config.yaml
arch: "transformer_decoder"
width: 320
norm: "layernorm"
qk_norm: true
positions: "sincos"
init: "torch_default"
lr: 0.0014
steps: 40000
batch_size: 32
warmup_steps: 2000
weight_decay: 0.02
Rows from block 4, named by matrix and row number. Rows with one number belong to one neuron. Each number is 128 + 24 x the weight over its row's rms, rounded and kept within 0 to 255. All counts start at 0. Numbers have three digits each.
# gate: MLP gate (model.blocks.4.mlp.gate.weight, 1280x320), inputs 214-319
# fc1: MLP up (model.blocks.4.mlp.fc1.weight, 1280x320), inputs 214-319
# fc2: MLP down (model.blocks.4.mlp.fc2.weight, 320x1280, transposed), outputs 214-319
gate.713:145143116145115114147157143147114114099104183151128131105116135108150137112156161134145148127123126155112141136131137120101154094123128118129103142108104144152134124134108115127145105140135129076134144102090126129084119131158109129194091170100101160137105099124103131094150126131131086125074094089151122127094115129146
fc1.713:158145120147155101173152102090137169163137138155130116116184163145137123127133165133160128118143147129162152075132112088130104146113154085138121100109123125079128140125136102119164144115160084175113161110159133148167136100145121124157108105155115160114116115125110123121135138100097181107166129150130087119153125127094
fc2.713:126110147080145145105128133126125127074142110141144120132121114143077114073131126116155140124133102151130104155103141125129163139151110150110107110118120103120180138107124171100122173121106107125161087158134173102110155118131122121169134132120146105131164133108109119100122119116103141120110131145139119130129112131165
gate.714:121176115140133111115126134122109108096119068119138119122147150159121141055117181170094109123109122123072157129123125143107109112136112134153136116089135097122127151119078121126101163103110120123108159121138150135089127128126154089130115140126048136107146135124113126136115106134071115125106148143076117124143081143174
fc1.714:125133105083094119094122110140110124138099119163163132140118128110099179094100139158106066119127069129127128126119132088089142153139141119201128102116142134117103119134137133128127135118117099118112154090148132172104122126110167100117124192103111134142131112117104102085115072154112114116103115153120133053106107178240
fc2.714:108131124175124145124122125111119086092156207089123147151174115162171084149117152120101166149118171105152115119133158164173106139129136119107188123120103092085092125118077125131121107147123161132111135125128179099125117149145145117126184104115143158128104114170129150116101148114122170107127132129126163163134158126092
gate.715:123115113135113139153126156157170143078159169129109142130134101140160124140118119131150111115163137131147107126132107119147118159126116082146113132173129123123161128124147126125087140093094146134119091149095111137138145140112113146132109104195092105073146104113122086124134127102110146146138121114215157115112111174141
fc1.715:165148146085147133157123152166131080145168138132126121126195124143083126129141143148150148131100146109115142123178099168110154165160180101115077135143145111155098128170118084135124116145144145132130110125129148141157142099111128122103160129135137120135136148119128111130102145148158148131131111129129158112151108159150
fc2.715:130159120184147081116113129109150136107145104150118099110139110126145108108101144114078123120101156129135100122123106117122097117076122103143151136097145104128174119097142185195182041158153099146090100113107121108133119111103182122172167116120100107122108108104143146132144107170142139159153118156085116089113122131097
gate.716:147096085093132150126148132133159161104163135138136144122101120148140138097133157152149102120135117142138112142124108111117151152141133124122111084123090141092128132099152114133101125158089122058129099128131133107133152106141112156092106085131102140124117098107113121083156169164126109130113102119148137118134128134135
fc1.716:086143187159156138159152130133111109091104106124109115142072127125118093159135172113134137138112129111165114114133141083122111094089140158132144091122086121116178140105132104146151120121161109086125132125114141133133090144145154174144080130122154137117123102146155140095151147167160116138172151140136134088144066134106
fc2.716:151127150106148137116103163137159181136092115148153111164121100111075114131152122152167125158117111127133112136092136133117145123161153106134158127113162111174094123145161119117117090145120110094143119086114137099129115086094149114110118127117133129152161114133143135131129118109142101146123119104138104129133166097130
gate.717:152150077071115155113116120161113137106112130169132117134080098120131126132133132130157121108127160141126113096100112120110198190109102119130165119147131164155157088124185158130139130137087141130129120107121102167120133113085078124078122098132134099117098111085127068131110137114153158120115125121144102121137154144121
fc1.717:096114107119136119115128134156142128164142139085150153154150158117117129162129138145098128136121151140117156123135145130132103132157133159133118103124146123126102147140095118144177093161126078116100134133151165101162134144162176135124136148126115160151165129165143141115096080084118150112139158151092121121136111138135
fc2.717:126095142149091117144116145118132149112154154139130090119105103124099111124132147137139095135136117154135126133168118140095116113119173094125103156172107130119110152086136159121105178105080122118125129089114125128105119111075140135124124133133096138136164133124148118126089156158151103173131122145119101097139177185152
gate.718:140108157130130112082153142188138111102147203159135149084111106124191127079132142116126120183148108134166133123142147136112125091144081130121134091121137129098119121148101146077101139123116093143064091084121108107137131112120129135139142125143118126096130131089085095095153103120104142102124113119133141115116124126134
fc1.718:145135112140159144151137134093106121090113149078187083113118102116092142082073165109118088089108109158120127134118126136121161151178143157128117131096169133123138096163145080114115111142160157123115132102107137137091078081143102081147137112126094119115158137163105175154117158157110132104129120151113145115127107093134
fc2.718:158106098130104092146119128117102134115151124159118119149162084141114143119162113139103168143100139087151113110138119160129143152123114088133088111133126083170140142133062136167127114078091158120133102092079143159122117161123127115178108132116147087131103119093125076141123172138144096151119128145154140149090085144093
gate.719:147147090108119171091068105163131118135107112131134162144150157133144162103113148141119099110107092122097116153104123096136115193153096116151131119131131130119120109108095146115131162101110111118118106091073138112167119099097096100129137133131110092099092153107098109113138124126117123114094107090138084103106095116145
fc1.719:180149114122108109179120090106078097149154107142153133106143159128128144103130180137139109097111128126129122136084109098118134124113114170132117081122123132151131143119137133110133124138139138104145154083155126144118157130125161147129121128081109083127154103098127128133132099114121174108141194181093124106139120091169
fc2.719:109152107143117135136113116163147131156117095135128121176089126129117119130145118133132155142141193085091187111140129069111142085154144143154104130158154091152162125127152102172122123104161145103151136120138111130143120093104144079144104104151138147089082077121125135121121101161131108140130107125174164178122128139104
gate.720:161145163062095118124087127170130099094129118159091154136148132148114103120105139148111100173131106137127161131113143132111107125118163122113100099112125093115124162115162098109114177124104147131121139098124139149113119132109152105107122123123088094161123146097086083094137074106089153150115106133152121109111121124131
fc1.720:141116132130075143091118137163173104110136124139112135106111114108137127119086122132148107130147144103088124177099111127137151091128135106131115107128132155160151153131153132109180108117137109138135122105137129130134177141112149120146142098102152132131134103142168108103156128109144110111143152094110096178161091171098
fc2.720:104187130091151156136125072115129110143121107142103119066136177148112131099163120143144139132133143113091196126113134128137105170132108116100151179147111138066122130132106118137083173149142147107154148128145116131149067121156120118095125129154120139110116088141128113140191155116087160098116140092102147168118106090163
gate.721:123134136081107153100159161113121133077166196169135127079070114138131154115131123152161096115114116167173115149112126119096143153139131116156127132133138142165084134133125133108100107140099122148112089144168110126145103119115120123118113087164102116101143118142111143100154137134113138103057118108123118074102144114148
fc1.721:103140142151132122112095156158130071120142128098105142148196167125141108149134167166126159167114125122111102115161153179118123115119091074115150133136127106104107170121136159127058169147201128139083141096112127108114094102103168132141144133149135143126131100134139090162108107124103149143154126090112162143142072133130
fc2.721:151124122102104100107140122105163148089140191111163133115113131132139140143097121114107113075125137166139174118185080132135125156122174125133116154118160119117092117121122133117130135099138123140112125127152113104142134099115161144086151151137117177109134127125133146135122112157152155117092138138151085109173125152097
gate.722:154134134120084119137136128141115162129099170142131144199107171131173150166158150110128136175132127131118146148097145137101133136121132117126144064125119118099156124144122144130119134084143120138118150115116117139112125127112100112102156112141120156122126137135133091144082087091114112141129121129162166149139140116115
fc1.722:126093130129124128129163113142139102108167134093105125141101103139143120132130116142153111091138155150145123107142157069128157160135117138111138135113091108126144087147097135140130139165136153124102136158168123139104132154092127173067117110134144149168120124130106121139154150109092102143124099128114117134135165182124
fc2.722:143171143137124122160134130090128115134138094135125161131128151143122116146132130112068139098113124121119167090128144160204099117144112154151120110121145097113144121128117143115085126046156130130097136095141133139114156070152114101084179124131155103124069132120086122104151158093091168144161133166137124133138157127106
gate.723:137151037118130181156162115178131126135116102142125145138142138074130138150158102114174101108132111123132103147113098135119142144165091137138121112151085148093124103086108107145128126142088148118111111144097126153115129149133131116123106103117104098128108120101104143103087152124124140119114134125166098143136132072164
fc1.723:126118104101128177152117091135129133132120090128116115116129129114115147088141128109124149142142103117090146137148121170131142179174116103121123179114118130112126114118100118114118094118147108155159135108073107121118114143135100120123120122153149099119152176177122083131087159137125115115120131138140159113153127133163
fc2.723:121125179126103092122154109083134139117166159165126124132095158120092099158105091136178131093119144139137117116115113123184157133095093120137089129166155105115156152116146155160175164121119098135165110139163104149144179149134193110163090128141107158141118134133150101085123109116124146172159150121160097124097113119120
gate.724:140149088111108130136128147133135130128134190161133132123126098155133149098118142140126138132177121154151099132127137132145152167139154057140134138150128108164134092144135167119113093156117118096150131111088092130126114119091114133133100130130117111058139103096096095088162141142101101161111118095107146107087111148138
fc1.724:183067146124144151157126151132147124118118115083123144141108086116113155131139090142137131138115166132133099156143134133141175123136170127092124136127121132122129140126145136085110137095110141123143106115112094145114176089124095126149126160146157141150149161140114106128120134143156159108118120130117154141144128145119
fc2.724:100127092120129156142155124120121084127113136128138103147098155131124131157125114118202112124123084131171161107111161101145150153156091203133128088141140156078136125079156147103137158126157116122114140125150136114149117146144108134137094109173118116102133153151115134113159126133135174093167145131156142110181147078159
gate.725:127080091105126081124129129129131099133125154151150176139112116148134167105127109115122119124173135130113149123128127126167113146122099125160063133133150117124138115144122128106118100075127126126144110129124089152138153128129115143106106127180148129121132138141105104132103088153120129115112104168133157072137122144138
fc1.725:126097112143142114133120117126106126110138115118161101126144150130145168152105152097083133113135145111132137136149127118085089119141160134126131131104132139143146135165103123102099137114139138143096150098136160135108075129165114147123173144114116099109180118113110122119157140113116166101117178097111146158123097056096
fc2.725:119136152136145144184131161131121145159104162135151123157095102043116120092151138096089080084111114126135101167087156129127109116164138159133122138094144211134125125140140112123105081147153108112076146107154098139114107088128115172116131125134155154150104129146134124130099139126130112111154133173105132124116148155143
gate.726:105121164104118150121114132148134143109135142120125104132127122110117182125137168172138138127157126173145168186114100109118129125105151090145111148143133167135132130133106129131134078124049106131135142096118094150105107170124124128117133150138123120117155103108100091144142122154123079134088141139162139094137139129165
fc1.726:120137160099141135116122162164133151133123123112165082127140101107131140123149164123135133143097107162128152125160155126186169143145138121128138128193140093102060125076118160108158133214124147139128119108100123122103134139120133099132120111102134129115117130099140086100098087154140139109123119118110121121105127118163
fc2.726:102131092150117107154123125151121101119139138104149138168083102148084104110134166104130147092148118116153125115159109155135143118140143129113144123126117093161137154088098161107132139151130142069122131134086117144125164165166163085151130121152119150135132154132161104132130148113152126153137160141112141123110132138179
gate.727:136128111124108147118140168114135109069184122097133165086114132151120146110118150154118107147124140122152160123159133118091121087128164133136101105112112143078124124127113070113130147114143122137102140097124117149113137130162145132121109133151113094121176106143090133131150107111126138086125095127122156091149147072156
fc1.727:154172135097132132130146112134138130131088108176113117117141112189121136135128118165142170109123112115155155166131131104158116162122123128129146147148062121136145165130134110145151129159161129100169128129181139152145161108128118175142145140162142136129139137105149120132105100138138141138128100087098118120089118147118
fc2.727:148116183108130141156126154146145146093128171106157120116125087115123142168164088132083116135098125120101109127104117180120098137121113132093085142110173122129141107159155114138133119143123140167150147104127107121144104085085114119091162146078130167145101117138122121126096133126143148103131130136164107133128131112139
gate.728:143125111121089165181140140157157124119126146113142119120079138103117146114147142117104115156137148123136152132160109120113127104120134081151129109097139155107177141117111110146125175116140118101147117114050136112110153145112158163107123125106075123126102108116116132107165091122140093147141126123121104143153139123129
fc1.728:136141154124117120152074095149132146128177091121152118105116080092091150120117107141098117092147088148112118153136123152110124087126112148134144178137175150168171132099101131141127151085082136117136136148136127185121143127145144124091168161129092088148097209083118165116097135129159174124124130144109073105083120123139
fc2.728:099118135135137118094127161100115134131119192099126158098064134144103092114136141137103145126115148137134124128141127113125133139139156131087150105165129110120120123122097126134093166091111130107128126114136129153157134138153123145112150114166115111133138089137098189116161149105139121129102115129109099095112115130106
gate.729:126109100119129161113147136161140151075165155095129125149093092124160108131118118112163119119187128164139119137129139157129119072116108086138154133135112160122089118139146138133090113143100147140091125152089120127139106111095119146108118123147098137060090107084127136107122117134130122140131125075120109105120178108114
fc1.729:131116109144134170154116174152132116124114129133154119150156090109168133123111133068118114136134143165118140109063145118162076130133108150133151149102089176142145118120147153095098091107139130124091077121135142110152123114140089128172121091098152118095136147148110153118150123127116145099116112104120144133117134102117
fc2.729:130117169122120130144179096140105130150098110091112133109065164130115116132132160156117141139133128128147128085191119117139169132120087148138102093187167097094116132132095104109138171128098102150165144122115133120151107143141144101114085150141104086130125115114111126119136098115121109154160121137158160140126136132139
gate.730:088147110141107174142141148171133175093125113133098184122091111099167108138127108174150117118129139117151137157111133087146103143143128090157134094166156156118180136085175139182135147087138145151128096117129129100178156076142148100141131090173118146110142123126141127119139115148146113140143109138139156088106100170133
fc1.730:115106094126118144143137127112129107085124139098156136135160169121164119140131115104141133114108105161089077102125089113134170109132135098149089121118126125140108110131144105135109141131125175112120155125148129108113100163157118141138114113099110132137153122139126106128146102112103165144166180118156183152161127122126
fc2.730:118135167195147144131121171102151149102146150103082137132143090129144091158158099168128130178117106079150129159066133145134134177094119107092177140144115105139140114141103130166120111140143125113140093136163146112138157124107135118129152125117125155134122148143171101116098127124178115141150112099114108108136124091143
gate.731:133122102108103156119147123133127126104099156129128132121114079123163134170160173186155135127155101149147137168151087074138129129101147107160151111180128120102087162106146112142109137114140121141154108140097121080186153094107115125106111147151053153091137128121142097129113089111138135128136141104119134107106107136168
fc1.731:113098084088101120122083103133148129108161096143137172136065132126139136130128122152191132143162143156121097109129085113139141139149112136154081135110121136137142133135136118126115138127130116153136113118132122088162139128098162083109147084121113123116171130141139108086144153146091109142120160149140103138126142116133
fc2.731:097116148132086138137111167087144158124168065167089141154148161137138143108111138133137131118150123150133143162088161101140133154114155103144139145150136152136111176147133151122133102187142093105112153122174121155100132095141126097176102141118139133139119122123135111138113120121125100127122102151121132150125180169105
gate.732:151131158127135174119158143099152126090118127116158093154102104159135157155151145148131147135152091164145149120137127094136157155137189114129154138163131145144126127090129120135127136136131105112128137091094097093159101079090113074119133137107087147115123143129127136156119144173135109132119106122118094135115125109138
fc1.732:115150101093128165120121130120135132173118109115125102125145119106122175137141089166142133159129129100101141139113124085092090131168160097146140126106088123113112116129147102130097122110148140177173091150112135099124125093150113125138127147178151129099120113120115124125121152123136143118113077083136152107127138149127
fc2.732:129142159131122205174136123143126165133110106093145142139154116078085085130136120110151113167140127131137123187120128130138119122162086123122128134094120163114085140124120134110136076145118130101109106128148131112128141128123146110127132127167109156147125129159142116108132141078123117123130152103152128147121165099176