{"arch": "transformer_decoder", "model": "autoregressive pixel model", "dataset": "stained colorectal tissue patches (NCT-CRC-HE-100K)", "train_examples": 45211, "image_size": 20, "horizontal_flip": true, "levels_per_channel": 6, "vocab_size": 217, "width": 320, "layers": 7, "norm": "layernorm", "norm_position": "pre", "activation": "geglu", "mlp_ratio": 4, "head_dim": 64, "fused_qkv": false, "bias": "all", "qk_norm": true, "parallel_block": false, "inner_norm": false, "positions": "sincos", "tie_embeddings": false, "init": "torch_default", "residual_init": "scaled_by_depth", "optimizer": "nadamw", "lr": 0.0014, "beta1": 0.85, "beta2": 0.999, "eps": 1e-10, "grad_clip": 0.5, "steps": 40000, "batch_size": 32, "epochs": 28.3, "lr_schedule": "linear", "final_lr_fraction": 0, "warmup_steps": 2000, "weight_decay": 0.02}
Rows from block 3, named by matrix and row number. Rows with one number belong to one neuron. Each number is 128 + 24 x the weight over the matrix's rms, rounded and kept within 0 to 255. All counts start at 0. Numbers have three digits each.
# gate: MLP gate (model.blocks.3.mlp.gate.weight, 1280x320), inputs 0-53
# fc1: MLP up (model.blocks.3.mlp.fc1.weight, 1280x320), inputs 0-53
# fc2: MLP down (model.blocks.3.mlp.fc2.weight, 320x1280, transposed), outputs 0-53
gate.1069:168094119126094113137134122115113133113170125136154155113160113121131113090088097134151125139114112150139147159158136129139130114142087123142120126115137141136152
gate.1070:155084098116123096164096112159097149128150160117148167179109079122147119133113161151157145112126121189184101127166154103096126106109140150125125096099140100083122
gate.1071:177168148103141109103133153135112125094130119169165139155061169101139129092088111107132116132115121099109132112159102114129168124104147120140121138123148137123138
gate.1072:096114141119160126162128117097154160108145167092146097167076116092087134112152157197125102146139155117163105150138115137139123157123137116124129126149166133157124
gate.1073:124139110096128134148135114103159120124135130118160193132109125090125147105163109139136092109141150137111133130120119112143114122131133130186085107117100150126114
gate.1074:164123124166119147124118141140116139116164105129139120178129116074123107127128101162153132185149123150149156148123094106121127117134157083129102132141145084090139
gate.1075:126126151084110123189134133155137125124141126146141173171122130105131131134096101113145091130143177125146155165067094111100076142126152099106126100115163117150124
gate.1076:125135121065097121109163102109151155114097149137127134117156107114098123131128171151138099124139164116106112113115143128126103085123107107154141149098169119127113
gate.1077:170138120118169121104133111156117154087130100127141107147077112126080126151144165120184144143111148134134074167157149171125140117116088113140109085083134132127126
gate.1078:140144152125147180155151149131119109091178165137166138151104078132057089130148118165200117140114146134108144123147176109114122179099131115175112142133109121096144
gate.1079:161133166100091123152144137086108126125128138125140127123116109124127123141110130152172113126139116138134146131127176131124108145146126156140145127065106102140167
gate.1080:133073184100088100193132115105114154120128133148139141161154143118134118180139061109137120176129197164124158157148102148120138141092128145137119132116177100128135
gate.1081:146124086131131147166143121124082133106092124130142122122112119135119109154076124126135128160120130150137103171062110144087112117116128142143174154097126113149147
gate.1082:099136136106117109148167136124058118102131121096144087135089137079117146098117174145138111129173151136121122176153161168116132085111131123110070111129155152139132
gate.1083:153140110136079143149094145090121145095148153119126174110118152094132163081159140150155142092131167150142151121154133110137139139159156156161149112129124122152137
gate.1084:107118149129102126153134123096102123105156155093158113136112165102117133168115168138159098116195196116078157129146095120121112149135086089152119104101127148114138
gate.1085:109132175111105135119120129110075142120131138136189130142157140125125095064099111163167134162126133178135143171139128128146122152122108124133151184127137055090146
gate.1086:070102140132108138119114067091139100124146113108177139116140081132126087146151127153172112125110103134088153125120092135179129139153133125160139156136084115142135
gate.1087:149119171107141171108121080105117108088153151174132150123106146136105140087108097144135099128145163153120133138133118124165142156163170109149133139155158179158137
gate.1088:119143114094120110129119119137073151119117115123121126141105110193107126083129160161122119136111102172138187127099138083160196145165137132147103164062124086109153
gate.1089:154101174175135147124121099113119096132141121082138135152111170129093115104157148167117086149116174163109104176109166087120124124129133120132127168115126142145161
gate.1090:087132153161078160158160141146114108124133131170124116139126130131111118048142151165153104111110124155146144142161152128117153074121144126136117164139138120124114
gate.1091:179124137126100119175158112156161173115129125159144128149111124152130136081139096134152103110104108115098116140102155079132197152184098115138164139116177175114151
gate.1092:173093159114098105160123146111131157131093128124149122168158113142122079112125125099131148159136174128142135122148106135150088120103109102110155119150140122115126
gate.1093:129129069110138155145117126113116146117120161140143143149136150095100127121150160124125129135086146138149113188125140092150171119158124138147153138143134136126129
gate.1094:146093114118106136134084086135125118113175105178144140106145120123111134105104131099130118109160163158148126154180086146147179127116147127113129133110171160165137
gate.1095:155102161092095202131120169095049105091117140151164107135111149156107135105159132133132118143148108165119154119097110110170109093138141115104099128161130109136127
gate.1096:160115137132127116111101113141123112136146137140181115143095143151142096114151132111167144115178111133115114132170111144094100112078114096162090104133106121124124
gate.1097:154132117162150095150166121141091118124118161112129165167131120142130129121126090111149124092152132114165118112142085089143155119136160132154124091122143125090114
gate.1098:136115102173134157124148147086124163138136119137088150133123086115142131134140145168146098122087188147127178134104163140131130136116167132118122133114119112145120
gate.1099:162062137120132126145131133099138163093116126107163140162129140130141194137170120151143148145107109118127127129138116119179161162143132129152145136130108127105159
gate.1100:130123118109122137139098139164080119121150162092135091124147118151067128141110134152157124153163118144122144152152128096115101168114069128131149150118119134128141
gate.1101:169095137120096094130084143142130196136086116100145171141124159128166123109093104122132123145127163145085143131148156112110139164180156155133144096130100082096121
gate.1102:103115110122107135092118123219134114138153171162147123126160132140113120098134116131151121139157161160146079159190181122143164130094136100132173129135154090116166
fc1.1069:170128119072129094114111091146147154130177158134130149089132124094135131116086105100124133120135106125125101037163112134130145159118192095133134165183127152134122
fc1.1070:161139154154111078124104103154083104127134120104153089119143156087130140142169124106107125154093142061091084175114167102131147130127130147126122120135133112107152
fc1.1071:129164092094150098099083139135118129124115128150146079139134136199124129108132073097134075142147156152121146119136208139118194131101094132146123135087146155068176
fc1.1072:164152130068143141129143151097114145121101103136125140137067063065139143188122164129147155109103130133126154183118128118125080139165147185150101099123100122104125
fc1.1073:073070097168113077131126109141077128111140115133126169131135148129098088149119165166116111187137142136099121135152131141134102108157102121079096165141157109131137
fc1.1074:139084106076145173141104124176122122110140133127159106148114102166120182099089140100112132136147163127108104121128150148110136106112108113118102118167156176113138
fc1.1075:105104137145112102080097134119152105110099112108179123118148133148101133131143128104170127150117129110078113157105124117128131116108101142128116109123135152166135
fc1.1076:127112147202136092131194159121156095134149122142150092134155188091147105128102158177157112112138086092146160151140129171079078135118100108129109079067112116110144
fc1.1077:099162112140133143098143109111133127160151126117116110148091124163130119153113153183121091180102119118124158155129128103178158188146151107125112100105099137143130
fc1.1078:079154109195111125162107162114132090167140123100117117089184093083121135137139087150101133117130108063120151167115129104145134139110154097124115126147116100133127
fc1.1079:165155146120134093136145130156114124124127081146122133125139168143117137134147138130115123112135119123163145156091125167117127110111101148099068107130146150132130
fc1.1080:146132072155162110118102096130128180123139119136140145140141155093131161092128165141110113159133141086138115091084097084106133154140137072132125132153104142134116
fc1.1081:111096159111146125149088151144110115179115113130089103130171154150116167146108110108110140116118101104171101100115132094139153164133120132065139146109137131152118
fc1.1082:120111117093173107145147131122130105120111132144121155166134146118118131174133105107124132086073102144083136125087164143136101102109126100141122198169188126114119
fc1.1083:151146163118131127131127127102093122109178082142125116127155135094081124107173095140156141125121143124203118132134134120122127134131100115133154125140167139156150
fc1.1084:119134154101146117051139098149148096124119120145120145136160095135129139101138141148117121096118126111123138103105166136192086103153157137124128144176117132130142
fc1.1085:114164128157160164147113128079131165115120124145124132156093153151138090088124125139148091126089123093095121106117149143168137143115171130143137132100149152117132
fc1.1086:138116151123145070125154110176149095119126145131143059125128152151125166137145121081119134146147101140104115118157117158098089126042138132146104125137135161080141
fc1.1087:081150135138129079103119160155165105127145110162133100100127148120066040103130133107113082176131123139109105145105153130117094126078100144136127133157127112096135
fc1.1088:120079150122152158127097128102160139103114126087140165116088098142133125118092109090122122116113129114072130154143146155120166169097107145154097105102123135111135
fc1.1089:118124118095107120151162103139150146130109149128096142104090058120132138137124106148131109155167169174107195093100127156138106123142185135121158123121121128129143
fc1.1090:088140091133075128081118114114114156128171108103136122099121121113163131126096155174131132116148115139162167114137104116083084181175133102112127092076071049111132
fc1.1091:154125127169104215131101117155092135100154160149141115113107147183102124080131088128166101110153117139096094086123116094105110109146139139141121100119119130131151
fc1.1092:183179105098129171141129143108089156129158147101079116142089116114116099109145132157147134085123073154138151170146140146165098124090119129146121118125151119097125
fc1.1093:145145144170148142143115149115162127127118129104163111143096184094119036128089109112144111143152173178061140137120118118139094145159140133131171128126134131132107
fc1.1094:174126118155121094083157160117129118126096109140120098151133136129116146120168120103139127125123133150158078105106071101131136130101104106105106117130121165137128
fc1.1095:175137107116149094127133169092121146119153152184133143145116181100105088127065084126107158131151146128093085123115112150124132093159176101134147114125142123163096
fc1.1096:105154088175153114156147110118154150090143125136123145109150105180155084113126116139141127164090137139109139149110102161112124184111166102167170155119103110121128
fc1.1097:184126083101096173141097089127141132118202132112135139079164139128125149151129141120134136100166109141129146131099154139148125118142151149115135111088141142099136
fc1.1098:127140131143127102128116156144143138125130106121120150103086122136154103129135147134166136121116136168132141117156123166149145187108121145179187128105093095127101
fc1.1099:113081124147088096158149132105107113095106135101127117087166112145132159118133178138124160119133131123166147093112130172123131158073102152135150071136149127135145
fc1.1100:094157160137153166146092128149145084135123157133185104117160155107081046147163099098118171176166106073115150139145120132143143107121105154102137151171136095133089
fc1.1101:110132128106099111155138115150140103124176096121118130117140088136120146089176096143122113130158130150143083147153172099100164143121115111140172114136128141066110
fc1.1102:091166119163117131140129139090118129126118153125116123124119146132168160147132150139130139110152100095098174084158173121153165102141124142120090145134099131080136
fc2.1069:151093116150118146132101107136116146139145199119101103123122119134114071098135176152095147148137112148055142084164131100157119155145117130111143120106142112148122
fc2.1070:123119144091105149162180086139156118099132125099152109128093143131184137108103147131121101119127104132102113107098100161106112105151133156149113141101143151163158
fc2.1071:128173110134170138109097127138114097175177087147105134121122097120125139139111138146118120131135117103134148123118139080104143158106140142090112116117103152108152
fc2.1072:097127161113129158201146119110142114142107160102145164156101110145096147083108135149122085124123161129126095109104134134105134144105151118150108107129160091089135
fc2.1073:121115148142145076151145121143162132098117126119159104112106147151151102113118080114153149104179102112117107108099147114099115114124139161144148082104116136094113
fc2.1074:121113132125097144119119130139180132149120108162118121128145116123132100099103105139132133112140098142120173161111145144146123168131148132130184166117146113099152
fc2.1075:110116134145160126123140125137107110144126091095134100118143131126200160157131146129103148141088117126171165167096107147122145161099144126101120136135130133141146
fc2.1076:146106154140126143174104116119182138078148080080118137172065109135108147139170110139125120117175078138121152146111115143118107154132158090136121100159116119100134
fc2.1077:125148161124144079128134140126106124129141152123129122062137120107131125156159097085129108112136085098111131108121128144111098119099089156135116154116119121131138
fc2.1078:133123124105120190130107082117143163079176121094092123150105113138120101115124113158120112129147110112088116093123114141125100132143111122119115147142166135074154
fc2.1079:120142106143121131104094092109132154126155163096127128161132109153161097182101142143109114110095134126094122085161116106115113142116133104131101157124138090112119
fc2.1080:172135134100078063109138117111132145131156192122104159151151058095112132117125168137122122146134127163184202127125113181134113147125098125124130130115170099149095
fc2.1081:152149138140132097090150144117118093154068100118121140115160089117148121098139155135099139138130126140167156138138103102115100129120130145130136140144130150138123
fc2.1082:157128112132142166111129157140128135132168166109102143172114123109122084109149124172113146151139162159106106128156142123124141148135190113096159097128125136095113
fc2.1083:136130129185100122101145174119105134120086126205110113095145143121135098056175125123126163113160121124125161110142222147151143124079067103100121125132124158133136
fc2.1084:169137140127085111074112118131146159097137164136147126154112129113115148101101165106133125171113101161162136103113153081134113082124111139145138100169134121129108
fc2.1085:164161127142060132131110119165126145131186101104147113109089144161113113128106110124149109139108124130150153124107120167123105149145135136144134126110112115142133
fc2.1086:155149146151136141119117166187068145163109121133088136110135119116126130126126119152147143090114125089120108148102127100132126158142133122135125089114150102085112
fc2.1087:108118122119157146137086140150085163107120103114143116127134136107106129081118140109148125094140086093097116127115127134107135115135111091146136176108137119088136
fc2.1088:154140148149133126135141084116145096146157087096093130117142114134126124172145182159124095115113113132104121122149124165137165149131126095131094110123114081145137
fc2.1089:163056092146148116124187118138146160095103104151150107129109162081135125138123137142151095111118144144135108132131137150132136108142151161126119116136130161137132
fc2.1090:090100131138151116138137100128133147116121147081166110136172135154108142129139131076103119119163101138122131136126153146128122113152116159089074148099132108161139
fc2.1091:134127124161158085121178088176139122121105096124099133125142140083163151136129175132134145134079165106109145151159093099135156115106106126133114142156121111122136
fc2.1092:127113134139164134142079147123130120112125133131133106133096155133105151143086122132123131151110167097100112142143177127102116138124130124105113161144103120115120
fc2.1093:139108147107095077065174115152093149076123127096128178153078110094070108173121134140145123117140124122124084132155125135113059093175104115066110117151143128149071
fc2.1094:124139111129167135117094125123117132133158125124152133160107161120132102107149138138129126125108153097140113145165164127111172100158077114163092113111148132057090
fc2.1095:148150144140111088102134177107163143142112114160150113114120070129135113130159141105136107129148122135121168105129168123130157151163071153121179143112096110109128
fc2.1096:127113111145134149118111154168094164138121126128128122125148097106101150149111104133128126119132111132126158130124168091123127118122115144111097111150152140109129
fc2.1097:157101125122166167141121137143088123122144091106152154115102139153138103110068095166140120075118153109134072083161130146096117145141139103110145147093100136121152
fc2.1098:126204142118114142126114120128122124113118137109071133135116104119109087128127148118141126139099117092112133178090115136125131168121107090140084138145112135085137
fc2.1099:102120092094149121124144157114089101136109090165170106094143151125170134089066140152131095119094198119162109139107107133130160148109156121143155138143076122127155
fc2.1100:122120177150140115162136145113120120105140165123133192125087139108171112209143110143127129071126102130125104111109143144142111134138157130147094153158118164103145
fc2.1101:116129090175109112139129142109147142090130123106184096096084146180093119095118121103145112183093124107124108083071150123130126117151149112119103134101103118139145
fc2.1102:158133126106108100137176105138123108132155115154134168138108130135135143146084116112134089139113125141124136111138101139112123104122163118084102127114122135087136